From a checkpoint of a small image classifier: soap at rate 0.0014.
Rows from block 2 of a small image classifier, named by matrix and row number. Rows with one number belong to one neuron. Each number is 128 + 32 x the weight over its row's rms, rounded and kept within 0 to 255. All counts start at 0. Numbers have three digits each.
After each neuron's rows are labels from the 100 images, of 14976, where the neuron reaches its highest value: "top examples" is what is common among them. Only what is clearly more common there than usual is listed. The data: photos of plants, animals and fungi (iNaturalist).
# fc1: MLP up (model.blocks.2.mlp.fc1.weight, 768x128), inputs 64-127
# fc2: MLP down (model.blocks.2.mlp.fc2.weight, 128x768, transposed), outputs 64-127

fc1.499:109162164148054158139138108105133188119189119111153126133123139129108099079047146083113062128160164092119158110095131181089151172123183126119094142077149138085085096120118126129134106111108114
fc2.499:115150101122131095146111064130074077073142151192132154106150151147094092103118116216135103154109130140155091130168141137079182089135099127099155104178194177091096130153150128099121122116151124
top examples: phylum Tracheophyta; kingdom Plantae

fc1.500:080103152103138151156133112106099158166111155162187095101110134125087085113136139170188096145126149096090153168144203126149121143060144163112128119126171176094109132170209099128095137123133189
fc2.500:161190156134146156092164129146139090127184160072120125109118138164120128159097152137131147111098108106208110162156157156140117091170129179063120150195188116094149141191128147107126128179135141
top examples: order Anseriformes; family: Anatidae

fc1.171:167131175120102138159133079083165156079181154139116158114177207110109117131162132122133113085091113172094187162106106101121127091136088111146140103131091159161084145094125107139173118202168148
fc2.171:119116143121174131123131187122130122126065166146121136192110120168095172174086208114150055088119145167110086094096150187140190122181164116086098121113148095127163108119067175121098124128123141
top examples: phylum Arthropoda; class Insecta

fc1.560:170122081149089075138121148168123177092093103093101145092067131173088138160110156176081112156178157131167191158181154147106095113171096144170128127177094104124100184149177108133154175092126135
fc2.560:105141196123184082134106136177116140173139133176087116150097151106124155108104140122163094147047199095162179144195095122159061143110109142122115104137076151132133165147128106164160085117133174
top examples: order Lepidoptera

fc1.550:136107177087103019132127147067147132095129117113127161117122135161143131161167138085141066141084112129163170086104161110129103150108158036127144102086123158163180111138122191132118121194124109
fc2.550:075156173144100111177164166091107138170123162132114057124155087133134109093089124091119138108134108100097163127127096207102125086138088124121155133100163151101133171169056091117104160115170144
top examples: class Aves; order Passeriformes

fc1.247:080099071107152110113156112075155211089118161156117151149120106145134208098091111110097111096051151166062163171123114072085127099161151125111139075153120180087129074108161110118138162100180129
fc2.247:143152134156120108141065146065137079183180120108124153114083172130195042133127146149139160141192153169110159153118141132157117194150146125099097044127112087166078105134141079135179118152155178
top examples: class Aves; order Passeriformes

fc1.362:176151110094121197124172131063102080091104078141119152150156178120124145127098114115115166119061117157144122129065129173139121119168117127136141144152125136160045136084116107157092061164050115
fc2.362:128140126113113168133135073159118118107122098136128124112121134117145078146151136084098139099084070083120070182151114139119196114111109167067071155114159152123132153100117176088140144145156112
top examples: order Passeriformes

fc1.731:146146119096166112123147155123130218116083158112148147154077163078084118065173138094091132171112158118122044209109100134132158157128125115109153112161062140092165163128128141105144095107117102
fc2.731:199156162144096165126120126096143116140080135179103135119139137158122109122114116147165135121129100124100113098109131116146125158092199092156127129125130123198118089090101098150148172192059156
top examples: phylum Arthropoda; class Insecta; order Lepidoptera

fc1.239:101146164135058181184149141139105110084107122090138116173156071169169098134102170130103176135120161128120134174077125154113096102129205113096157110185119159131120154174144191040160137151117131
fc2.239:143175197130165102128128153144094166157130145134113130137115139113098134170205161122130157192129127162195166075193140127141089114150139178083155097131084195139103157084156113093176104123100152
top examples: class: Aves; order Anseriformes; family: Anatidae

fc1.130:120165137062088154096158169131126158098113096127080135126167134164162119133142108135153051116151122190124176106088098079153119061107103086080168106139139083081144113125177089111117136185166083
fc2.130:161105120061130127147032142111197129157126130090176122180154100126060192092141137144169187127150113126104112156154086060153102133113121156144135157122104115128103139111145139155135145139178133
top examples: class: Aves; order Anseriformes; family: Anatidae

fc1.635:113076109115064138122137094117149156098130123163171109127109154111145099104088137126110134146144129113106171172150148085208067118156174107100142104156140124170049088131180171090101120115179140
fc2.635:145170130147105150142127109138137061153158156121081116138147135127139180079105125075104147178165099098154149102078130143119141175059143144138091169116117090093152127103125126132102124126141104
top examples: class Aves; order Passeriformes

fc1.304:103098181112115160106109082135153112103122187158131080126137181103145185107113078119166151081117078152156160136089135144114136080120073080139120002168132089116136152094143124144167126110127152
fc2.304:172201126103120110174092153123132188147124072121195117095128137121119111111146115137101081110117149089048100106142150138143143111098134119161177183074139183155143068132146133156194130128115070
top examples: kingdom Plantae; phylum Tracheophyta; class Magnoliopsida

fc1.238:080100114142102186127116129134113146163138094130152087109134128116108143121141085117131092153110180126101082107113047057112160095158127180102117113188063137059152107101089144131140186150102100
fc2.238:145112135204119197120157163192109127098177128093138152136188169098146134092153099113131106102098087166078076099138147139113099147150143128107138107129163126083119179114156129113095106119175105
top examples: class: Aves; order Anseriformes; family: Anatidae

fc1.478:065149174141075128154116167174108215146136166089160117133139104075162159172125086161140114146136167177183152108134148162135169164128077148150120109122112086110127128103148143074195123143062082
fc2.478:107133170106108114142162111108048074122157171124148158136088146121101126091110146167141126066130144159160177095085140134142158139083142073138104135157138172125137110097101189130088118148167050
top examples: phylum Arthropoda

fc1.404:045099139138079125153153115118121066082102161120134104187150073140154107099082157133135150139089099114167128184105169100181160087165191142094122127147145122153105141119146164090156151188143159
fc2.404:175126129097158174080183135161141115148109131120147099133124153130110127177103160148118138110166170061102149110114162133065110188082186141148097159133109111117136189192127123131132128102150112
top examples: order Anseriformes; family: Anatidae

fc1.143:139158077186131144125062156125054121170177132121072131145124140136175104111145163128173169100090163110102156164149115120120095114158098127121079145128134169165137121141149199108105135111183117
fc2.143:115138169145114097111103107133151126119072053142101148181169168101125068127119170088097150140098147171156102097130095131145140092158111129192160128202098093124166202133126110133137043111115116
top examples: class: Aves; order Anseriformes; family: Anatidae

fc1.572:109096139142115170161139128201128109133132134152172165152164118105127146090112171129157137154128087106167068160138076181129180093076131164144210105142098084125117055136056203163215133120054117
fc2.572:205164122100110166122161116164124160125164134119121119131091136109117065114173101161175124111136153167071114107138125141049153078190139122137143157104189127093109112107099184154172159132137138
top examples: phylum Tracheophyta; kingdom Plantae

fc1.610:119077155152160132156134138112148155098114131159109129162129118139112131140109170076115079105157133149137112130120116168144140158100155156132146135138078087093126104134096117130154197184188051
fc2.610:129097109082070064138120170167171111130152178164165103133165090098141133095181202140099109125173125127178107128100107201133115173088149115117152157103165084138123158065111105092154109112095188
top examples: order Passeriformes

fc1.145:087127144150114140098180162097141068110077113119089138205126141085154113140134090153169062095115184086159081088165103116178085101150114126125149095104136112193078195088132073071118160126112137
fc2.145:112171073130099119124114083100075170102128137154091115101191079153117109060098141108070098138147131189209107144153116151178115149110171149110132132138157137137132091142128162153071067096107090
top examples: phylum Chordata; order Anseriformes; family: Anatidae

fc1.503:190177106130140096143138133075094144118143103177096104109132123103131122120104150158150093158109191104207134088157193088139106130141132078124142095098089142073108104193106148140123118094155083
fc2.503:091162168172144158125142091129151192167087163075167134154106102084090065179086196136128133172151089111113062128100102139108106099162133096104169159159164103162100118102145129089130059182135090
top examples: order Anseriformes; family: Anatidae

fc1.714:113153095145164164139089108116109177071138098096133089140111074163126179109104119086125122167160123140209125104120163107141112106173114137134076131167103147120110141131039177147166121114155175
fc2.714:151116038147173110109079164119098110132209140165166178129159165104140033146119127144147131162138073108077107114123124148089077127091161096167117139134126131115094140096104113099118165141151143
top examples: kingdom Plantae; phylum Tracheophyta; class Magnoliopsida

fc1.750:111090140201077114137138148162144125131121123113123186156109111140122123111132112155141113124034116119125071085151117127225202143118152150139092068177108013148093120117120050095105104090150137
fc2.750:082126134153153139131131147131071108069141103137114134057133172107130106106119132157166115129131155177061125104150138111124078116136118140120193104091121088162146117158085106134110162154119125
top examples: order Lepidoptera

fc1.267:148054114163090166117045125093150149154106161129149153123158088169120104080125121144152076070071103162058150166138099168129165125103159107158110176211132055097160139070134131148156139152085144
fc2.267:158139083139168128067153145149098147115167129060143127152101124134127084105151073130096071082073134064078127184130125187162155122104115122112145119111169098163178142170115106064171131065081147
top examples: kingdom Plantae; phylum Tracheophyta; class Magnoliopsida

fc1.419:166139126141203091105142133129095139153065085157088145112095152128130109138148154133088072094172154101111115126115158107130072122135078103139097073146164159126054144124149079118149117076082096
fc2.419:093108133141078139141135119119154099084147161123111082114123112065093204125125110165071115149098058070096137087142133133090099103098180136122083166136094143154055152157122091096124128163122096
top examples: class: Insecta; order Coleoptera; family: Coccinellidae

fc1.300:105131138080188094071126140103102139179149080169157139170096157079145101124134144111131119103122130101140105089145152198120143126183070103086158135063070158153086173162161172135168124168135097
fc2.300:096103160106122151054150123127067081125124134146098119140114096144140142110169111126137132111146142136082093153134134192196101130083109142198082120173078114124161086136165145152102109123131086
top examples: order Passeriformes

fc1.538:128154146089071141140186166131037154120151174104128113126118062116093155119106188102096093154098147141114085160126133124201115156146108085100169163105225122097145143165119082108134135147113100
fc2.538:179117106118118172139171140072131179146153127157124152191156122116131155139042153159090162072129117091137098106163098086129099154130131138138146184162117081161179116119092177074132117109143124
top examples: class Insecta; order Lepidoptera

fc1.84:103091214117114050144099127186113138111155063144183106120173105144157105108135123191129131158173119145095144109138105122070143113140138167104129116097099148111154207176154105150119126107116161
fc2.84:174156114091067118100134100119142097156141159132162108104160165113147096085180093194144130160100159164190153195104159228134078172159078213184089122106137085157117113141112084108104121159131135
top examples: class Mammalia

fc1.489:149112144095136082179126039150147145126136123120152090200155159099148101178049082107121091119083088096093149141124191098112090128177151163178111121079158138128126077111194154136123074137065135
fc2.489:070172122135143148118184161164135103142128108119114164121122148136111154182147105095110142104093115139124178215161130162081111124064177144142201132116125140091126112105121131125066083155125155
top examples: phylum Chordata; class Aves

fc1.555:105125078137190081176143139125115152078152165140094147095123091134147131109159082092127087122153137114125118124105092100164126108174145139131053095134193183164086113076163095161130136121122144
fc2.555:123138107062171141082112084157127101122093206099104187124136155172158169121126151136165153120189137096130133088105162142085106137180109149150125129110102178084142130099166160105226090108110104
top examples: order Passeriformes

fc1.439:061130142142137115145087122036120154104080150107086090122102115138094115049163162112072127118094134144126141139089140144102158159094217149149177173109157125136131204120104147117106121140094100
fc2.439:104170126166124096147069103111197084164123178184159137111144082143107056129153139103103126140101112086117141101143131161146138099152152123166112092152101129132075140173147142144120145141139172
top examples: order Passeriformes

fc1.123:107193099100135116172156137135163129136048114124079189129144102113137105196158168112147155166187089151144114103124145129184086131109116148105133086150096123126127146100122175138152152079068176
fc2.123:156111178179138160115130131104108060128124177131145152107112087117135147116122123137131093039117104117120171121105118070129137080135124194088179082154203107062117113127134091174117119101130143
top examples: order Passeriformes

fc1.428:091074169161106117145132151139149123109197161118117180121101080078113147126129230144099125116093137150093112137211148117153054160149097159130120105172129066135114113124180095050174170127140110
fc2.428:121124092116145168165190096092156175097133183176114138121137171076087122136195103197160117109118113080188155212128200126105093096124141143113146153155176183072105088115129126081108170149115108
top examples: phylum Arthropoda; class Insecta; family: Nymphalidae

fc1.9:176130163141125107131149057132153148130194136175162118107124060085113123107085123091169163097160083136148126125171163077152143118159170144072121107093087138076147185167113129083175159141104107
fc2.9:170152163166123144178097140137108114114039161093134081144145154135121113169171074147045073163161148129091110120145100095093139138165096131156142097122051195118105133065120114136109147118139096
top examples: order Accipitriformes

fc1.535:129102096146087067164148157069101121119089104163109134136114150140117133145075136072045119121142162160141101134065135077174093108095087153155140120137175134110155108147114201147102134086140103
fc2.535:096164129155117143085115123102115103145148162084078104097126150171097173200149063088167113163089189152137131096117154100090149153128146119177082134098077176119109181152118116138129135144147180
top examples: class Insecta; order Lepidoptera

fc1.320:101116151184150086179155138174025199141095147064202122157118136176152145173133083157167179120134157134139081156102130093101143085104178089135097155119142121120095153179113183120116128112174142
fc2.320:138177126102127112108191131094163119138102018121140096131159126106126114122141126121076202097153157123143144102104128150140134108060160083110174102121106169104107110118095076102105156133096109
top examples: phylum Chordata; order Charadriiformes

fc1.330:152137189134110134133128139165153131156072109147175179168168108149158071067147112124131109079131101148131093144149098145131115121124145091123088171116148146159167121122160170104145148121152098
fc2.330:095155141091091103113117136090159091121105164110095104170148107080144088195130101094140187155080164121215148121206097110125066148162138146171149138112115112143133136110143151160192129120154117
top examples: order Accipitriformes

fc1.695:103127126079126164126114105126114157070174134127134096093142192093115143106135155082128186093083154177201144093116119173137209126098182120109151119142142140177074174165078215136132129145148058
fc2.695:102104134124150085139140114113161144073144136080167126124039078121090112182096119123169083157094124167071082124136152134178121117154118083088149082142089118152128064127118186130119173089161161
top examples: order Odonata; family: Coenagrionidae

fc1.449:113137173100095150129111094128089132111101116139126142155110122097082122080172084140087178099172174143142072081145110108140125112126108149098092152203119122093095141164156184112098125129109121
fc2.449:141150133146216172070140137167090122158114142111113100116097071109155122169073137095140085094168194177099124112121107121124125118084134119154143152135115133145116174118164097142125140088155106
top examples: order Anseriformes; family: Anatidae; order: Charadriiformes

fc1.402:106075143100156190134172132085117126062128104119172109109147165101149150071188118121130167177125160084130201075104134129149141123150134099116170124097147136121104035146132128135130138100078116
fc2.402:109127054144093108163147068141092114164099172174143154086047075161149138142099123133116166010102139151182170079093177141156170152111113113128102094110172082123183128109117076154148131157143096
top examples: order Charadriiformes

fc1.388:102151124143148167152130127085193158125095156104126087184139180092160171113159092068060093091178148139156141165181092124184096076102106058113132127154157131152109086125121114089167159082078142
fc2.388:130200113162124164144116122133114114110155150145084167125101154093106124079143165125145130129115114106103111102145085132113118175148086114159071133172116128132188151153108137153115145172161173
top examples: order Anseriformes; family: Anatidae

fc1.616:148159114146092130139124137177171114093123124167135182135127072188147165141128175077153129086108123175151134169168125099191123200156150098135110173105208112139145140098092112150161131163118113
fc2.616:137128090110101098100136150178149147104139148154176084145139063173159083096186130076107172140149137070151128070189120137152127100091096147112078150114188118068162114095150132162130156142188134
top examples: order Accipitriformes

fc1.174:090137147168100132163141163192102128098153160114074119102091172163162085151123145085090090126193078143101134102133148118122045113138124136131189175178097184138102190095119138114178116157098109
fc2.174:200127099142167139130172165167115067088095175159125161083152110097164156110117115103135102125100169156111166089180168175185111107166154093071141059112112156119108140147093077123068150101139115
top examples: class: Insecta; order Lepidoptera; family: Nymphalidae

fc1.699:113120204141090102117132105108162111141098127109127148099163079114109150141163123114143158183129098170065148116145107092166126113132100093093164103133151149196123171149188094144109147147119124
fc2.699:226129114157163181111130121102108153166161133157162124174144147139143102127092092176098163099202078113130070144153149136183183121121186120130110168149161112079104101143095084179119115126128117
top examples: order Lepidoptera

fc1.214:144099187107126196103159103089167137072155138105124169090114085129132121146201162111134187139070145115188120097131112103145123084097087110153069104175119124129147184109118161059128123142116133
fc2.214:114171131111127078145135167134073127119214132111112104097150046165153139159115115071161126150102116147165144187091220159132123113126135145117196130167160142122092096151130095074068090115133084
top examples: class Aves

fc1.316:149133124138107082125119158135075129113131098107119110203129163142175142084101105165128120038082157130144126148151130113080114100170074134095095134117096143154110070183093140092154069113108159
fc2.316:131139134095132130141108068096105138136093168084185114171162126086126111152117151117150174183113120122158182100115151097068090102142140114155136095150098189097129171106156131159140149150132237
top examples: phylum Chordata; class Aves

fc1.313:093100107138163124105118123155132141129077099145132159149164105094104133115136180176135112146077112176136111166178157165125174199103154126136147114141160034136113096175171104132095101121115169
fc2.313:137108137134162096152201073143129120129166164159118145111122118114098106189118121129104133125108175154127100138138167187103152145107217075133113180104173124086145093117084105180097113149123154
top examples: order Lepidoptera

fc1.612:155172122089143118148114113117133074097118076129175108139165106174192122152148100110119103186150150153090096103130135135146124109094110172108068101099130127008079111080134109113128137108181154
fc2.612:131132137130175153082096070133128117163111186144131146131164140104141112099136159132119177077138123159131119126114107178068166177158120184059128119099128139170131128134167153125089145111168125
top examples: class: Aves; order Accipitriformes; family: Accipitridae

fc1.480:131121088078166106116177110086138144116144204088104177089118181091169191124167221116166089129146128054117126115153167097160107122138122100167094144181143097081129134141131092105171171072126088
fc2.480:126187155125164129163073096148167171163091119191112153109104114157158165105109100124091118180178124174127143123090194071122099103128191118074139139162142185140141128156091135076069132161098127
top examples: family: Nymphalidae

fc1.406:135117175131137153144095179044122149107122138075115058145111058148115122068139145172137123093104085124110127133114104084155117086134154102120117124150144099119152198091120104080154168133148148
fc2.406:123202112130088133108088147112099125130125129094146199174149086148157159093146090114076132191139108099142084165088140155155042135114157149080182109162140098141188144065160096089117143101209118
top examples: class: Aves; order Anseriformes; family: Anatidae

fc1.389:156157180171107134128137134189134109155114145095169076117144148115138122139154112131126110089121141101108120130130177124076116155164133067126107146147132170076090092103067149122151179164086136
fc2.389:105096129132121088116123124138149109081126145098124145140059134168186121129148092086133108129121179141109185180122142142073154146136138127134131115121181162130119167146115085151136098117128080
top examples: class: Insecta; order Lepidoptera; family: Lycaenidae

fc1.623:199133073105140078096186148059135103179129180143119140071133126152061115118086148117152138167218115108143095163097080117126098155164167117163073114089116129152150106095167161179124065146166132
fc2.623:117148169158150163083125155148132084101133124090136188098203108128094162117115127128163128153136124188149138122138172108094094186100091120138106115142097132164113034069120170089128120144085168
top examples: kingdom Plantae; phylum Tracheophyta; class Magnoliopsida

fc1.136:088076112164189108017110119100139090116085136191095113160161071160122148150137164122098110123163158151172123062126098119147171083084115133125148108166134133102153092143162109089120166151072127
fc2.136:084127175153093151180124118097110148121135121138102148176117168190161123134098168109116100152129102157057130171142133109128110112149125134159151139160206156139129124061096149201116056082108135
top examples: order Lepidoptera

fc1.551:078113100191183096158143078122096134111176172160107103141125078138087082100121138081153111140164139204154111136110129112131201106105169149130110137097143127128158135147143145093140132160168096
fc2.551:111139143084155121161157157162095132156173127131181101162128148114159173196091187144132109137092129157118132133179186160114029045077106102167174126094164161103139100121184083111130104171095097
top examples: phylum Chordata; class Aves

fc1.472:137195174105133125093192186120116164121058173142108150187148091140132081161121075111183110137094107127091082131127131146154112158132151117124127136104108065128161123061123111178126076113131126
fc2.472:090151175151128120082100079080172113111112161168143066096075126221093074139079166118112094160140156169140183143119122117132145098119141082118169120120094175139059166153149168144154089139081112
top examples: kingdom Plantae; phylum Tracheophyta; class Magnoliopsida

fc1.147:087094101134139116144120163138116150161111186157109196136129101095150080186092190116082148185094142164114083118148164139122145100139149107166211080145130100163109166091062119154097135124112115
fc2.147:161087127141136079086156107086141102132115115114115144157138179152141211135147144142163057126093135170118152154146103162144060111171157116142167139083125127092162155108163140163110116180011134
top examples: class: Insecta; order Lepidoptera; family: Lycaenidae

fc1.766:107133151113152109112180120093107194130134116067128123157166065143113114161176110116133094189120095092163121112145099148167162109176105112122112109160178183147170122086087172169164143178074142
fc2.766:135121142083099061107137107172139152110117113114123148122174137132106121085112099167190138117118122188143098134136070142122145126158123167079155106067141199113061091098086186051142137134155160
top examples: order Odonata

fc1.674:133153209173086139109182142142104183126184094142158080160109137121156153111129171145131054159136097141127129122089081122140117140100190161126110116140047151139110121169092212111156148126095142
fc2.674:125080144102195110142143109120195162131102164137142116178110161091118104146099094090165117094114176135143115170170155149166137130107094074072088071120110149091180116086105139081143165107097134
top examples: class: Aves; order Charadriiformes; family: Scolopacidae

fc1.720:121105130122107193125095118107164115107129065140135147187114117136167102163193161164119155109074147127166168150085099143150147176120125153147141130058085163163163147121175093159190130079110068
fc2.720:156159096153159116121173079110128058041157121148119148147126107109107164102129152112165112100179213147141158131130168107157111142137114117104097174138153153132149151103093128079132107131078152
top examples: phylum Arthropoda; class Insecta; order Odonata

fc1.553:133113153116177189095161128133145088134081181114123136114109146095099073095169191157098131133135097121120101142154178085127110127124111115141102046121124159138106171145158143118170072090099163
fc2.553:115186108151139138180115180095134155130141125187143124193132155115146113145087172154177146193122123149106138063130135113145135162179178149142159108101120104106092108118103126103110127077110163
top examples: kingdom Plantae; phylum Tracheophyta; class Magnoliopsida

fc1.322:100116121179132121125138130160194131103124158068152127137166115144130171119128182165153128092126134087126114196183109078092133095109177128104206166095116139140144182106125175169135143154107131
fc2.322:141160106156089111188142244078097121138109145188187107133131112088169104136112088181122101136114137091141185089110128144135125126109191111159144105152171133142192162098125163156163107119158197
top examples: kingdom Plantae; phylum Tracheophyta; class Magnoliopsida

fc1.438:130123122169132088116193158145146158086110083073108116137141115213139138133129114136118185097101166180128121089175107083108131127150132117107092129112113155097094138151169197126068127105218153
fc2.438:167128201150116067161113118096100157138085190143172141169142116138158136158069144084135127134157166134152146124150118131128134144099147238113105153104155078110111098098181107113110108106085146
top examples: class Aves; phylum Chordata

fc1.66:147104163125092099139173147175125157113164109142131141100116090161109183103093165138119113191108229124166107106135134111146147116112105136106149106092127115136148123124098126148128167140187113
fc2.66:181182166125154120123089108116151156139106153075091116140092122160116111151066085115147151102131163131163131087103119192182111140163027126172138111130162164101113140121112069114107025154130128
top examples: class Aves

fc1.208:182148083136161165104113189103145163119153096110144136159127127120124117165104116185080094133116128071145103126137109122082124113131173153081121164140071167161134110129128141110157105006102119
fc2.208:161144131128142131119140120151166079111130161164136117155133093144107175103084160146096122142116171088152161139121145111121104149135172094088131169140155077105145054097153148116120148166115167
top examples: phylum Tracheophyta; kingdom Plantae

fc1.105:081173062089121108086192047118142096177146116109179153157153094098071092123093076143157164139119140101100165206128144139092131130145129102147116113152083144161106151103115127177057114126125149
fc2.105:137164078095136125097163142120135141098099119173089089055104118164142158159157087095046129116113125166156120117131104124181155168116077160106168126125139154114113116084180139059193073147138118
top examples: order Passeriformes

fc1.653:142083166193167121133102119093161146094142148139119103150088178146092113164139086118121151124177178173083130065175135103119069070087174138150149093129120104147078114166094085132144175112157103
fc2.653:111130145080104058081122093129193125112105050134094167134143113120139181122148124133131105139106094138197138118036122150174155136131111163090116187078152146140146152085135133106136084096081114
top examples: order Charadriiformes

fc1.494:113128103099087075157143173171200073150138172147122097126183145070170142094175106049137084160126113104085097117154172172125146103116122091122137168162134145118079171161124080098124116123108174
fc2.494:152144170172190116127151087154141112106101126105109153109134148119175124120061140101136130113142200167193121193101128149175133179109146142114138120169149140155165194097085073126110173131139060
top examples: class: Insecta; order Lepidoptera; family: Nymphalidae

fc1.142:118190087150119120205159120146165163143100121074132113137127091060120093183070174129125102137124138108132157076141153098143165190111134065142068163127108173152142154157153188207132118093128072
fc2.142:130155108150115153129105119143101172152138119154103152120084142092120077132123106185124112180130164124101155175138106177113132070170122189139127199114124123131063095178156102087125114124151124
top examples: order Coleoptera; family: Coccinellidae; text has "beetle"

fc1.691:123121113139152155135108121117118169025117115155094087147101142118136143186199099151138137125102102149086182131156096161144153120166149096175089097094118082084109135091134155177067112132079124
fc2.691:160144096122142182147110111145132136133105121152119116129149172121157122158113159105121105161174151098161106104096148081073084144156088116138155141154131163117153175044121155153163155089174143
top examples: phylum Arthropoda; class Insecta; order Lepidoptera

fc1.114:066199166162153103102155146135145138176187104165188098120111144141140132120102155085154100100166149082091120149155133118109087110103154137124106160151081163125149075190103205082147184127118131
fc2.114:130123159165177100091159064097153165127137120133120106141157112092101149146094150083128113141158116123129084086108144126137144165074130108110143131127141193067116115107138167125153165194151161
top examples: class: Aves; order Charadriiformes; family: Scolopacidae

fc1.549:114153164095142172163146156139140142125111090108106153185113163110170103152091071193171172105058156131101154186118138140138096155117106098166113130165101143116133161141162140137122109138108162
fc2.549:174127196094203092115172159164114141074148133142126195062134090148151117175124146122120111126162109135129118140158102152151171091113124147186157136178111119098111144103135082172142069169142134
top examples: order Lepidoptera

fc1.40:162085104116134133102143095106155186101124102098159143077147159114106122148119113158114150098152120104208118143151129128111081094097173072159175100091085101133131128140140067147137123093116201
fc2.40:148198148124130135081170080148139154131113128106107083118139159137102126102141131127171163138129122141164151091164111144130114147212114124106135123203158150156140172176098088133111088153076159
top examples: order Lepidoptera

fc1.400:155167191109141107193111162113127147146154154151144093137087157135169153042182182182154091166097178156104152171131167086121085105130057080086151146092141145112123115067099134105095109124160092
fc2.400:139107057114125117093088170162131163155185116091153093097163081064115120100102151140120159118144156110172164105108153131154147140155093121228171137205087109150165157142076124125088037130181135
top examples: order Lepidoptera

fc1.437:133112159161142156147210140042168174103107116095133147139154073154166138183108103152097070165152116084119068121158160129143129073149134137143157157145069162153174124155194145150096152096105122
fc2.437:103066120080155086100090097152118112096188115119167097097090134152156123103182133045113113172204103139100144178138081134185061127166134167102160132071122149163127116153091120149137087112145141
top examples: order Odonata

fc1.466:141107110129137113091117168098117176060140129131128169153160116128115134156081173153138108159108114136161139141152071159107159114117122096146127086130109068113117155149157053118127138137118106
fc2.466:177085084120108122081122156104157149097051076081141109135165137136141114164138098121092086140103116225148137099162085139162170118084110108123154155204094118123096137180108105124102113141073087
top examples: class Aves; order Anseriformes; family: Anatidae